From a checkpoint of a small contrastive image-text model.
Training: ademamix at rate 0.00032, 8200 steps, batches of 512.
Rows from block 3 of the image encoder, named by matrix and row number. Each number is 128 + 32 x the weight over the matrix's rms, rounded and kept within 0 to 255. All counts start at 0.
# f: spatial gating (encoder.blocks.3.mixer.f.weight, 64x64), inputs 0-63
f.0 [127  28  56  54  46  24  17  28  44  88 162 132 133 105 132  79  65 141 154 159 148 128 131 128  99 133 155 116 139 148 147 124  86 131 145 151 136 142 120 105  79 115 134 109 139 128 155  96  89 103 116 124 134 100  77 110 123  79 138 130 110 111  83 113]
f.1 [ 54 131  95  62  62  65  48  30  35  55 128 121 121 129 109 104 110  78 140 153 143 145 115 126  94 102 134 130 114 116 124 135 106  81 150 138 134 121  98 113  87  88 120 142 145 133 117 117 122  75 102 108 126 135 105 124 132  82 104 123 103  94 112 117]
f.2 [  0  46 129  84  63  46  35   9  93  73  86 122 101 131 125 106 107 127  73 137 135 120 127  90  94  95  93 131 137 103 119 114 129 111 113 127 142 115 136 129 109 119 104 108 130 129 131 128 118 118  78  84 106 140 124 113 111 111 105 105 128 118  99 117]
f.3 [ 11  35  72 134  97  52  51  13  83 119  96  98 113  89 114 106  98 128  91  91 109 103 100 131 121 108 133 112 147 125 124 113 100 131 114 101 132 106 111 126 121 113 133  79 123 115 142 104 108 129 123 114 124 107 118 100 106 120 105 109 121 141 131  81]
f.4 [  7  47  59  76 136  73  39   0  87 143 104 110  99 116 106 128 120 126 119 121 107 110 118 140 123  94 122 118 115 110 133 112  89 107 129 115 102 121 104  96 105 154 114 128 106 101 121 109 122 120 110 123  81 106 132 110 132 116 104 128  93 125 122  95]
f.5 [ 20  76  76  74 107 143  78   0  98 112 139  98 127  62  80  88 113 125 150 119 151  73 103 113 110 132 129 117 128  71  93 102 122 120 112 131 139 100 122 111 107 139 112 144 120  98 119 125 101 115 143 122 113  98 138 116  96 124 119 104 117  75 107 110]
f.6 [ 12  40  43  66  51 101 128  37 121 105 126 110 139 125  71  45 131 100 147 159 139 162  35  94 119 120 119 118 159 148  91 101 113 118 111 112 140 123  99 105 104 123 127 127 138 117  94 127 113  97 130 104 120  75  86 128 118 119 103 123 125  93 110 130]
f.7 [  4  31  57  61  56  67  44 130  75 125 127 139 162 141 106  43 122 129 130 143 155 162 124  52 113 147 136 114 124 167 163  76 113 124 134 129 139 145 153  74 113 123 129 145 122 122 116  67  91  98 128 120 112  85  99  66 102 127 111 119 133 117  97  94]
f.8 [ 62  58  68  70  77  72  92  68 151  67  71  84  79  91  89  57  95 122 164 135 134 130 117  84  75 145 136 146 119 128 131 120  77 132 133 141 128 148 137 125  83 118 117 134 103 132 117 117  64 109 120 109 122 113 112 123 103 102 113 122 110  99 117 125]
f.9 [  9  49  75  70 111 116 115 101  58 159 103  83 106 103 102  80  93  81 117 114 121 127  93 124 100  59 105 112 112 121 117 106 125  61 103 116 108 138 101 104 124  92 113 128 115 119 109 115  86  88 127 125 112 120  99 133 113  84 116 111 109 123 132 136]
f.10 [ 35  26  33  82  76 114 106  79  65  89 172 138  97 100 104  80  96  86 105 135 103 122 118 100 101 114  68 107 102  99 102 112 101 105  94 104 121 146  97 110 120  95 107 110 130 129 107 117 126 131  98 129 123 148 121 129 121 130  90 118 101  88 128  94]
f.11 [ 57  76  45  27  60  80  93  80  88  95  97 171 113  68 116  92 124 108 108 143 120 100 101 124 121 101 103  70  91  91 102  94 104 110 107  98 110 134 137 134 139 117 111 101 133 102 114 129 135 120 107 101 123 120 127 105 107 132  87  94 100 120 116 116]
f.12 [ 88  90  66  67  46  46  68  67  86 104  88 113 167  89  87  78 104 117 110 129 136 107 105 115 105 109  98 100  70  78 123 124 116 122 127 122  95 103  96 126 121 132 127 141  87  96 118 112 121 128 118 130  88 119 119 122 100 132 123 110 115 114 110 110]
f.13 [ 81 116  83  81  74   7  37  32  82 110  90 106  88 166  97  55 117 103 108  93 122 134 126 107 113 119 116 104 123  63  81 102 117 124 117 110  98  76  85 141 120 114 127 128 112  99 108 122 121 116 133 118 121 102 129 122  84 108 121 118 103  73 122 121]
f.14 [ 99  76 108  79  79  49  34  19  70  99 108  92 104  83 174  72 119 120 142 124 120  97  82 107 118 118 114 144 139 123  47 115  77 126 121 118 133 101  64 125 126 110 132 125 133 115  66 140 113  95 118 110 121 137  85 119 110 122 112 124 113 124 104 121]
f.15 [ 67  69  82  75  77  69  55  64  62  57  76  85 100  81  68 140 123 128 129 141 157 153 112  82 135 128 121 150 136 143 141  60 124 126 116 120 121 105 123 108 117 124 130 119 132 135 126 105 114 103 110 118 100  91  88 101 116 112  99 129 140 111 108 118]
f.16 [ 18  81  84 102 104  95  94  71  37  53  88 112  97 101 116  90 157  97 108 109 108 103  95  43 112 133 127 148 132 135 102  98  68  93 144 145 147 150 136 102  88 114 133 130 107 119 129 100 107 118 117 140 125 136 112 103 102 116 116 131 121 125 126 123]
f.17 [ 75  29  99  92 116 107 129  96  70  52  90  76  98 111 102  99  61 171 150 115 108 106  98  94  92 112 116 116  93 128 123 112  86  57 109 107 114 143 130 100 103  64 111 119 100 132 125 107 108 108  86 117 119 118 111 121 107  74  95 130 117 108 131 114]
f.18 [ 77  94  23  83  96  80 122  79  78  70  65 106  78 119 135 103 103  83 178 131  94 106 113  91 101  97 122 110  89 126 141 123 109  97  85  81  88 132 136 129 111 119 113  85 101 112 123  98 127 115  93 111 135 125 116 141 133 113 102  97 116 114 111 108]
f.19 [103  89  67  39  78  87 119 100  88  83  66  67 101 117 107  92 101  82  73 183 116  83  93 120 122 113  83 111 123 119 125 126 128 107  87  76 109  87 106 101 115 130 103 102 111 105 124 107 101 107 116 106 134 132 133 123 121 107 100  94 107 124 152 100]
f.20 [102 102  96  76  26  83  82  99  92 109 116  79  53  73 103 106 116 120  97 100 197  91 107  86 114 106 111 103 122 107 122 118 101 130 109  68  61 122 100 124  84 145 104  92 108 117 103 114 118 119 109 136 110 131 110 117 104 128 113 112  95 112 102 107]
f.21 [ 81 117 125  98 102  39  80  92  88 108 128 106 101  72  71  78  76 108 108 101 118 188  91  56  92 117 128  99  83  98 113  90 104 113  99 116  84  91 124 120 123 144 142 103 115 103 122 135 146 120 111 138 129 112 112 121 105 118  95 115 101 102  95 120]
f.22 [ 92 105 114  90  85  64  16  56  81 105 134 128  95  72  51  79  68 114 104 118 103 152 208  62 108 119 126 157 128 121  81  99  87 127 123 113 122 102  18  99 120 128 126 119  94  90  67 137 115 133 106 117 105  97  73 114 111  96 133 136 159 128  76 112]
f.23 [ 94 106  84  85  88  73  66  20 112 117 116 118  99  77  71  69  94  67  80  87 102  97  80 170 113 116 136 124 135 162 132 109 119 120 108 137 168 136 114  91 135 117 137 130 141 119 110  88 106 147 113 111 106 117  78  97 131 119 133 108 107 104  99 105]
f.24 [ 21  68  74  78 123 118  81  88  46  84  98  90 100 121 127 118  70  63  86  97 123 113 120 104 166 102 103 111 141 113  96  80 127 106 109 153 128 160 152 132  69 121 119 123 116 122 128  99  78  90  99 115 120 119 102 107  91 109  89 112 126 130 120 123]
f.25 [ 80  61  88 106  90 102 123 118 100  71  86  90  93 111 123 111  93  87  81  70 101 108 116  99  59 190 133 128 107 121 101 104  88 120 100  97 105 118 134 109  86  90  97 116 106 127 128 112 118  69  86 101 109 102 135 130 123  79 105 102 118 117 128 115]
f.26 [ 72 111  82  84  85 111 104  90 128 115  74 111  95 118 114  98  85  97  84  82  91  84  92 105  63 116 201 118  90  92  85  89 118 104 111  96  93  89 128 119  94 107  77  99  99 108 127 109 124 116  89 126 104 123 109 120  96 122  94 104 113 121 116 112]
f.27 [ 99 102  90  64  91 102 127 113 124 118  84  76 101 104 126 121 112  97  79  69  78 124 124 106  98 106  99 213 106  91 102  98 123  86  93 116  96 103 108  94 130 110  81  76 109  87 109 113 114 124 111  73 101 100 120 118 131 127 102  85 125 110 134 102]
f.28 [105 126 106  96  64  80 123 112 117 121  87  90  86 102 122 118 114 126  98  76  56  91  88 105  76 113  90  82 219 117  97  95  95 105 105  94  99 101 111 116 106 121  91  95 105  97 107 122 111 122 119 119  98 114 106 109 104 123 112 122 100 128 122 124]
f.29 [ 99 110  94  91  91  69  91 104  98 114 120 106 107  75 113 127  80 110 107 100  82  75 120  86  96  93 113 115 105 222  91  75 103 110  98  98  95  90 110 107 106 109 103  86  99  67 122 110 111 128 118 121 126  93  95 128 101 130 108 107 117  88 106 108]
f.30 [101 108 117  93  94  86  72  99  92 133 114 113  74  79  55 106  94 110 117  88  69  77  63  95  85 111 113 129 103 114 217  69  89 140 117 103  93 112  96  95 115 117 123 117 115 106  55 119  90 129 107 102  96 116 116 120 118 144 132 147 127 103  90 105]
f.31 [126 102  75 103 125  85  49  50 128 114 119 113  80 102  59  58  96 112 127 115 132 106  86  85  70 104 118 121 134 130  91 173 113 151 113 139 147 125  90 106 135 102 132 107 141 122  94  94 113 107 140 105  81  89  99  60 103  98 128  96 115  93  84 116]
f.32 [ 50  85 102  95 110  98  96 109  63  87  93  96  93 116 105 121  88 113 100 105 126 122 124 107 103 115 128 123 135 135 117  94 211 111 121 112 114 111 101  70 107  96 114 109 110 141 103 107  67 102  93  94 114 115 115 103  80  92  91 123 122 115 128 112]
f.33 [ 68  77 115 101 101  85 108 104 103  84 117  96 100 116 122 109 113 112  82  76 107 120 122  98  76 113 115  75 110 131 106 116  64 226 141  97 102 117 101  89  88 104  85  91  75 117 136 111 118  91 117  71  98 110 138 121 110  91  98 108 104 113 108  90]
f.34 [107 121  66  82  94 116 106 103 110 112  86 102  94  96 133 102 112 130  71  79  96 118 113 101 119 100  94  90  97 125 112 113  52  82 220 124 115  98 114  79 103  83 106  81  96  92 110 108 110 129 109 113 113 119 113 120 112 110  81 121  95  96 125 105]
f.35 [111  97  78  92  89 101 128  87 126 114 118  91 109  97 109 120 130  95 102  80  83 103 114 123  88 108  96  81 101 116 112 118  99 112 111 224 118  94 104  96  98  96  81  95 123  75  96 111 109 119 100  82 121 104 108 127 107 113 117  79 102 110 110 111]
f.36 [ 82 126 100 108  72  87 122 107  84 130 109  92  79 128 107 129 131 137  84  79  74 110 133 122  90 133  91  78  95  84 106 118 109 124 108  98 242 125 102  81  80 106  91  96  80  94  99 111 114 110 109 117  73 109 107 104 108 127 104  95  77 127 122 100]
f.37 [ 93 124 128  91 107  90 100  80 107 114 123 111  98  86 110  96  98 121 112  89  88  84 104  83 105 112 111  76  87 102 106  93 105 109 123 106 109 233  94  59 111 120 117 104  85  80 104 105 124 121 106 109  87  77 112  94 121 123 122  89  94  87 104 112]
f.38 [ 70 114 110 106 115 104  76  99 103  82 119 104  90 108  71 104  93 104 125  91 100  92  71 101 102 114 139 119 112  89  88 106  88 119 115 114 119 120 203  83 116 135 139 114  96 107  96  81 135 120 131 106  88  99  96 120 114 116 112 109  80 101  91  96]
f.39 [ 89 111  82 105  85 101  94  44 124 120  97  96  81 100  79  61 121 122 108 120 124 104  90  78 122 115 156 132 131 123 104  94  95  96 116 113 128 115  92 190 115 103 113 107 128 118 112 128 114 120 104  90 108  85  95  65 118 119 133 131 121  98 113 120]
f.40 [ 40  75  93  95  95  90  87  98  62  90 118  76  99 119 133 107  88 117  99  86  98 118 128  94  80 125 128 132 113 139 144 116 130 138 153 153 138 134 126 109 209  59 105 118 105 123 111  72 116  95 101 130 122 126 127 116  81  87  81 116 113 110 115 109]
f.41 [103  90  91  74 112 114 107 110 125  97 106  73  96  95 107  88 118 103 112  87  82 100 108  99 121  99 109 111  88  98 118 103 105 133 126 117 127 118 122 108  38 207 139 106 111 113 135 127  78 103  88  87 126 121 136 107  86  73  78 102 106 124 115 128]
f.42 [109 108  77  91 133 120 113  92 129 115 116  82  96  87 110  79 110 107  80  83 101  96 107 116 131 105  96  99  98 111 103 112 115  98 111 113 107 121 145 104  63  85 213 135 105 120 111 105  89 102 113  87  79  86 115 132  97 120  76 105  92  98 127 124]
f.43 [100 122 121  81  97 106 124 111 115 130  93  78 105 119  97  95 119 108  95  95  74  91 102  98 135 109 106  88  68 109 124 105 118  99 110 125  98  88 131 148  98  98  89 239 127 107 112 112  76 102 104 109 108  93 118  97 103  82  94  84 120 105 127 115]
f.44 [ 81 115 101  92  78 100 123 103 114 112 106 101 119 136 126 111 109  85  95  84  85  88  97 114 105 128  90  69  64  96 119 116 112 135 112  92 105 106 116 138  89 118  83 108 227 117 121 102 104 117  92  94  98  90  91 104 100 126  96  92  88 104 113 108]
f.45 [ 97  98 109 120  82  51 105  94 121 114 115  97  89  84 116 122 121 107  97  95  77  93 100 113  98 121  95  97 100  83 106 137 116 141 119  96 109 122 120 113 101 101 127 114  99 225 112  60 130 105 114 115 108  68 107  84 132 141 122 104 108  98  88 103]
f.46 [130 104  94 106  93  89  85  75 120  96  92  86  98 123 122 129 136 142 112  75  87  89  81 154 105 111 139  84  84  99  91 132 115 122 122 114 107 118 111 100  95 108 126 117 107 124 199  79 114 123  93 104 110  64  90  95 111 125  92  99 109  95  78 106]
f.47 [ 70  91 123 122 111  94 101  75 107 147 114  96  96  95  92  67 101 134 125  88 120  94  96  83 118 118 139 116 120 131 122  61 123 129 123 146 173 138 107 116  95  92 106 114 120 110  75 183 104 117 109 117 140 108  81 122  93  93 114 113 114  81  83 108]
f.48 [ 70  99 110 109 104  91 107  77  69 104 107 110 103 107 134  83  80 118  94 105  97 119 123 118 109 102  84 107  85 106 125 111  99 120 135 130 123 136 123 114 115 127 147 135 125 124 132 108 191  69  82 115 128 113  87  94 181  77  89 106 109 100 113  96]
f.49 [105  94 119 111  86 106 117  78  73 100  90  72 104 126 133 128 100 116  97  70  76  99 105 103 111  93  70 108  93 107 104 111 108  68  85  89  94 105 123  98 101 149 125 118 128 135 139 141  58 210 107 111 128 135 121 122  71 116  99 107 118 128 131 119]
f.50 [100  92  65 108 123 131 111  86 124 108 115 122 131 114 123 102 111 100  88 104 104 121 112 130 125  89  88 109 108  88 101 131 135 104  66  94 111 118  91  93 126 124 147 143 111 124 111 140  49  94 207 115  95 116 124  92  81  65 108 105  94 113 127 107]
f.51 [103 111 103  81  94 103 121  96 121 103 100 109 125 113 114  99  98 103  95  89 100 127 116 120 123 100  78  93  87  80 106 110 132 123  94  73  96  88 109 135 133 117  92 161 128 120 132 138  71 120  87 212 102 103 128  83  96 102  81 107  81  81  97  77]
f.52 [123 137 130 116  94 119  83 105 112 106 130 120  96 115 126 103  73  97 102  83  84 108 105 108 129 110  84  82  75  83 133 133 119 130  85 113  70  74 116 134 108 137 107 111 146 106 140 109  96 119  96 102 210 135 107  74  88 116  74  70  92  98  70  58]
f.53 [104 125 113 109  90  79 105 111 111 117 130 108 113  81 106 106  96  92 107  97  95  94  93 116 102 129 106 110  92  76 123 148 137 133 105 103  95  65 122 122 113 133 123 127 120 129 110 125  92 134 125 139  96 189  93  50 114 113  90  69  88  99  88  62]
f.54 [ 95 102 100 113 103  87  78  76  98 111  97 117 114  91  86  97 107 115 106 106 111 119 100 113  99 101  93 102 105 104  80 110  94 127 115 119  80  94  75 105 116 119 135 105 120 148 109 101  95  93 119 136 120 129 177  56 108 124 136  97 115 104 133  86]
f.55 [ 67  99 116 116 119  89 101  66  87 131 101 109  99  85 104  78 112 117 108 114 123 108  97  70 103 114  98  88 103 102 107  76 112 129 139 153 142 133 111  84  98 109 107 123 122 162 124 118  84  92 105 120 118  96  68 167 113 111 146 129  99 101  95 165]
f.56 [ 50  64  92 100 122 131 106 102 100  90 126 105 115 117 127 112  87  86 106 119 100 127 111 125  85 110 137 113 123 120 131 106  82 118 137 113 107 117 125 115  69 114 133 127 100 116 123 106  79  93 132 131 118 113  81 101 223  95 115 113 113 119  95 113]
f.57 [ 72  97 110 107 105 123  99  76 106  84 103 114  98 121 103 116  99 103  98 115 112 120 106 113  99  76 104 118 121 110 120  81  89  70 111  74 106 106 108  95  70  83 124 131 102 104 119  88  77  93 123 112 128 138  93 111 114 201 130 131 127 146 123 117]
f.58 [ 89 127  89 107 113 145 111  84  96 100  89 112 135 133 122  97  95  99  92 110 113 117 112 107 117  99  84 114 122 122 113 117 134  98  73  92  94 110  99 105 128 101  90 105 115 109 125  98 105  78  90 104 105 146 102 130  84  91 187 131  98 121 111  76]
f.59 [109 112 123  89 100 128 118 121  90 101 110  92  85 128 120  94 119 116 121 107  83 114 102 105 114  96  98  72 126  99  90 109 106 110  81  92  95 110 139 104 143 115  95  65  83 102 113 103 122 120 100 104 118 120 131 107  84  94 123 184 138 107 104  91]
f.60 [ 93 126 127  98  93 122 117 128  78 117 135 102  96  94 105 102 110 123 105 107 100 106  99  99 112  93  97 107  69  83 109  97 105 120 107 109  99 107 134  95 131 115 114 113 111  88 116 131 130 130 114  96 111 115 121 130  77 105 118 121 171 131  91  50]
f.61 [ 84 136 121 107 125 102 101  85 122 125 122  81  85  83 102  83 111 125 120 107 107  88  80  83 117 113 114 108 108  99  91  92  89  98 123 100  91  73 123 110  97 103  92 123  98  79  85 131 104 121 124 148 124 103  93  91 102 123 149 113 118 186 127  80]
f.62 [ 98 121 106 124 124 123 101  51 123  98 130 111 103 129 102  85 116  99 111 121  94 120  87  92 105  81 114  89  96  98  84  90 128  99  92  91 104  97  72  88 112 106 105 121 109 119  57  80 123 105 130 141 118 120  62  77 107 133 132 136 116 132 189 117]
f.63 [ 81 126  92 103 126 128 109  87 103 120 106  94 101 106  96  84 126 124 117  91 103 107 115  85 110 131 119 121 117 119  96  92 110 126 123 107 117 119 101  82 116 107 110 127 136 128 136  57  97  93 119 123 140 135 103  71 128 100 126 123 127 111  80 233]