From a checkpoint of a small contrastive image-text model.
Model: 15.5M parameters, 32-pixel images, encoder norm layernorm, encoder patch size [4, 4], encoder layers 12, encoder width 160, text encoder layers 8, text encoder norm layernorm.
Training: ademamix at rate 0.00032, 8200 steps, batches of 512.
Rows from block 2 of the image encoder, named by matrix and row number. Each number is 128 + 32 x the weight over the matrix's rms, rounded and kept within 0 to 255. All counts start at 0. Numbers have three digits each.
# f: spatial gating (encoder.blocks.2.mixer.f.weight, 64x64), inputs 0-63
f.0:180054086122128128127131051099107099123125127131067110124121102151126127076113105097078126109119104127117088124130130112117116112102131122136105115122092123102102130133115131122123117106119135
f.1:075143103098117143101146149011125081092124124136133025128103106120083124108072118106092110106100102065116115125132111137155105117118107135120132140089131136112117128135135100110136100102097110
f.2:059066148104104096120142135095042128105107130136123121032122107112123114132118071119087103135120128113075116113114131104133099082132101120137115143137089130124125122127137132108122120129121121
f.3:105085048150096061101140122109113043080089109134150094103023102098137145135126109039106123108123132131119093132126127142134108122105110122115116133113141117121133111128138125135101122115121122
f.4:114099073065144071085111152085095096032108085128158121120093030118109145118131113092042132124134115123125106085132109131135122119099089127129114108103117138117121123140143131120125115128140125
f.5:141133106113094157078102148132100101108045118137134099107101094043128129120129107100114049101120123105129122099075137112142125124119098095136125123110114131111118118128133122133114099101121137
f.6:133113127124095096150110129109099106104099006139107106106125106135037128096117118102108116067125117115108106104110083141095124123117137127117140114115120116122137113126112105124120113120105126
f.7:152123098127105078038165126134129121131119073052132132124110120137108052112133113119092101112079137101124097114106094101115118125122110115117123146130127120117126118126129122124106134120136122
f.8:096117114109114120147170148048092104119121109101045100126100121114124135042093111113104099111135090115104118123091104140115122104115125116101133107120093096104129134127121114097107104119121131
f.9:133060144138123115128158023151055076083099100161118027106081096102096154132026089094107113104117125057109120136124108128125090134127134127123108148094123117123153117120137081114131136134143112
f.10:125133050130127134120119045039175062040108074123114087018124094107136121123122005109125127122097152088073108121142152146134118074134121132137113123112092124144116124120153115089138121127112139
f.11:143153128041146116129121124069043160055046091090125117106030112106114125155118103017081128130125136135095068101121142136129125106073114127122125140126129095131130124116129132134126153117108120
f.12:138145121130072127120137128076037030166042064079117123084114037085111118124128102119013105139117137125143096062129148109120130121095080124138119133122139134107145097127128121122123118129117148
f.13:112127126132125071099128112126097066057171047051135120084086108016111118123118113115116011121103136118137127107052108123116127132115132080144113130130137117111095136137101134107128139131138127
f.14:163143124128132117066119120108088086049038159033151128119113107113002118136122112101101101028136118125122127111106055127119111123119124114103132128114100133116107115133113118126119125115112116
f.15:167118105109147109093109124091123089111059046144123141108098110107112078141125129099098114112037129133117115115109110077109114151138120121111083128131114121095124115095129113118120127115115095
f.16:079120138130142127110136061095118122120126117116171056080096076110118111066078084108098105105139057105104100095114122137094119108113117122108115092127091118118137134120137125122116087138132145
f.17:108056143121121113109122125022133103109124115150046181085040099116127139121000102101093124122156128000108110111133105130130057119116105112138132132080151118127129115111133093125151131122134136
f.18:130132032134118133147119119142054142114107106133056040161060064077089120111108015106079105121131111116026081125102113131118124078129146139141141124125084108139125118132140121101127123137125134
f.19:134116133043118135139137135142117031133124137134104073034170036050086122119106087004098104103125110121111036112111121123134126129089128121114150131119127092137128133155139128114106117127128120
f.20:143124116112068143133149131124103113043131116123102099046059182023056105147098092095021089105110146143110108021122136122113130146116071119122127161130128129088132119138135120108125119130128133
f.21:124120111090115058131134140111128101094054132137122088083052052198021061156132117096105024099116126119136123103033105120116133131126111084108145130120136132106087120144125120119133138110128123
f.22:130134137134107120034120152138122146100113033142137125113077070054182063130109111096088104056121114118105081116106020126126136134134107116071128122121115121108131064129117112140107122128095130
f.23:142130136132099140117072129124101103102105096069106112100083077068048183127108129110097121137086146115109101114088116062134137134115090128123088123108126121109119103110149107121132119095138119
f.24:084129121120132122141167035129117097106134104132057115093104136103120106173055053081108075106121050106096117126120116130056121099114120111126139082125102098127126129121117141106113125113121161
f.25:129081112098104104150123133058115098120127113124113021130086126132122136061174055055090107097135124029077083117126127130131036102106122128113140128071116122121148129120140103134119128124130141
f.26:123147080136120138136127136122050133126133117133118119027133101115115129067033175039046065088127111130000096093093131134135128053134115133131116143139098120130127129126130134087145133116139151
f.27:139121128074142111134117142119113053139124124150122127119035130089123127100068012165040053077108127101113015091097107133122122112038120133126114134129139082127121125132116120129115143117122139
f.28:119141143127088121104132135131100117062139129131124127131120041128105132116090070046178023054100144125093092013076114144126126126108033121135132154131138114069150148130137107131128072123131121
f.29:130122123098121105128126159138134124105063132133145111121100091034128123122095084039056170018055131118127116091019108117128115126100135018118137138152132128125083116135129136131133124085128143
f.30:135122118138122098075135130122124110111105043125140122130119094094047125132101104070036060176055123135124129082103030101145129115116110111029125123138133135135134080148125156128121101130092117
f.31:163102095110125132128084130121127107130105117047126127123111107099109042112084093086061064064158118129132110106104099065132137128117099112100048131105131139085100113084142130133130114105118122
f.32:112130119110113120125167083107120104090121131130044108111127089134127125060135098113124108115131151026048071087124108118040105121100118129123146068137111108121126127126099115115095119139121133
f.33:118083130125121118125137122083134131121113131127115050114121110127138132094024130117111116149135050174052043056095108129123037097099130123116149136066112111093121109113152092117125118141128125
f.34:135120092111115131117121123118093120138134123147120126029118120107134129121096028117103129124136066040171053047083096121115108032092085106117132135134052132113133128134122131088107157143128128
f.35:128110120102118126114141127127100099131123133155133125112043124128137130149107104031120105127122099064040169038066070116129128103023101114130132125135131055130118130120125130138083132132133145
f.36:140121132110083109120141148128123118081114134136119144132122045130135142130125100084030106117133122072054015155040051114141112098098032090133119133120125129054130143131124109130125100131141123
f.37:139129124116119121126117144128137129114077137116120112121129116041137116138151096112105040119118114094091046048170030056138116111092099054122109140126130117100044127148129144160130125088138147
f.38:145123129126118146111129128115109129129128106126134121144107108099041112130142116122090083030122104092085076042039171052141121125116112107030108135124108131107109046130132123132142118133092143
f.39:159121123117106127145112131102114113101106111085118133129099101123096071134105128117095089100061091120115097081051037169131136113134079096084088119107128132117120120080124109127133085112130116
f.40:117142153120111123129146092121125113136110127112073107102114120093125103041111073118126144140130061113117113111135109127176043064058086113119127099078117127105134122136104085102095133136117143
f.41:129091136129145110135141132096143132136115131123123068090121128127125127117010080103118136129115105023136129136113122136059156072063072136118108124037091089135118125112134050127112119154116127
f.42:113126110141140131132130118115098125124131153119137132065104105121119139132103043132089125113120139102058120108109134124063033177051057079100113137134040081103112128126146153066110106134123134
f.43:114118146089125105106146129125111100124135144134132113114084102144128134136125097036119132146130152130078035117106128128091055046183022049082117115121123045115117136120127136135062129111122129
f.44:141128132123093125117110130143125124085142134112127146124096087128119141132142133111028123109151114127118103059122107132109077051033163051064102128101107120065095113125134139124134048123131135
f.45:127120141145114101117134102129120119114111132117130123133109123081116125137122132120099045114126139138115102113037096109114096073036044176025064118114117110101052107125133139151125134067147130
f.46:112119124149119128108123128109131114138144095109101129145123116115058107139138132106101104032112125132115118126111040095118086093092044047180065153114101127105091065119142121118124114117063115
f.47:148117127119117164134114145112126110113122118105127130105122075074109075118112132109099091119071130120129105119095111067119095094082062057022187130127135130132105120095099102125110117121112096
f.48:135132131122138132130119110110105122123114130128097114122104126103130106088108123101122125119117086096088079110088133139076094100118110096122134167025065075107107130155144109117124112120114123
f.49:098103130136135132149128124094138124145089101118115073113128152140133109113079109107135107118117125022097111116090130134114056115108118145149147051168079073101118115100124070114115115128096108
f.50:128112107122142137130144156113112142130141117117138110079104146135128110121121046110120111127135150114019104116124140124120090065105113114123121060014160061066088084104131115077087101127132147
f.51:127120126113132116114138130125118095126107120138146130130084125140136132131126091076118107136139136123096031109128121135142103100063120126125152083059018158049055100121106101122064104096115138
f.52:134120115123126148143134148125146147116115122128153143136111066112116138130120113093073123114124137129115099020089134128147129103109065108118133085081029026158050055076126107098128071104096113
f.53:136125143158114105140115120134128126127102133126118119125126110094114137125127136128128072111139102135132080093029129139121129134104118069113140111102085049028150036068132125116106114081107104
f.54:111133118139147142117097120116139131157118100119107101135156125104081123128110117129107125061126103126110124092085043113154146135129093146057097112112111080060063177036129114106112132127076098
f.55:135109124138129140127122155109125122154119097106114096122130114121089064122100116133097118119078123098106119100074111045135130127132096111102044116122109112082030023159128133114120127107117170
f.56:127128131138137140135146121111144129128126125132116109122127121141129120105113114131137132116119085103120095124126130114031104098088109128119128050068109102114130133151177033068091105116137146
f.57:139119132130120142102123128105135140146130138125134114112140146131120142129068112110129125094133116068100109113134122114106015111124130106094103108041098117129121125131111139087078115107117137
f.58:131121121133137123126137117143096120121123108122141139116110123129133136118126109106122112109129130088069112106121121121135105061076098111122144127103051097123115131125094078132072098101128160
f.59:138132130109162134130117145127117145129116128133135126158094124130125119134132119087117145145129134129123094117113122150139114118057098114123127147092083029100104108133127059058119061056090116
f.60:132126131129122139142130134137133126123115143131141123135117090113136137128129115116107115130140121144103103076094140115119105088068056082124146134107086095046102113157118095069084131068072118
f.61:128144117140130130122144119118130134117113130145129134161125123121124131121126130127125102101134116116137113102079121129119118110094094029090117124143134123092031099119128111084084073140073084
f.62:125119133141143129111166124098120119132117100140112118129157111119104126110110136109125095091135123117112093117100064134152102106116112098024118157133134141119108002130142125114120086068132118
f.63:149143115123130161138128109113119118123125113121120116130141121118123123123111125119120125101110102125135123114116110065118114118094112094104031130135113117115096095044132153122092083056030198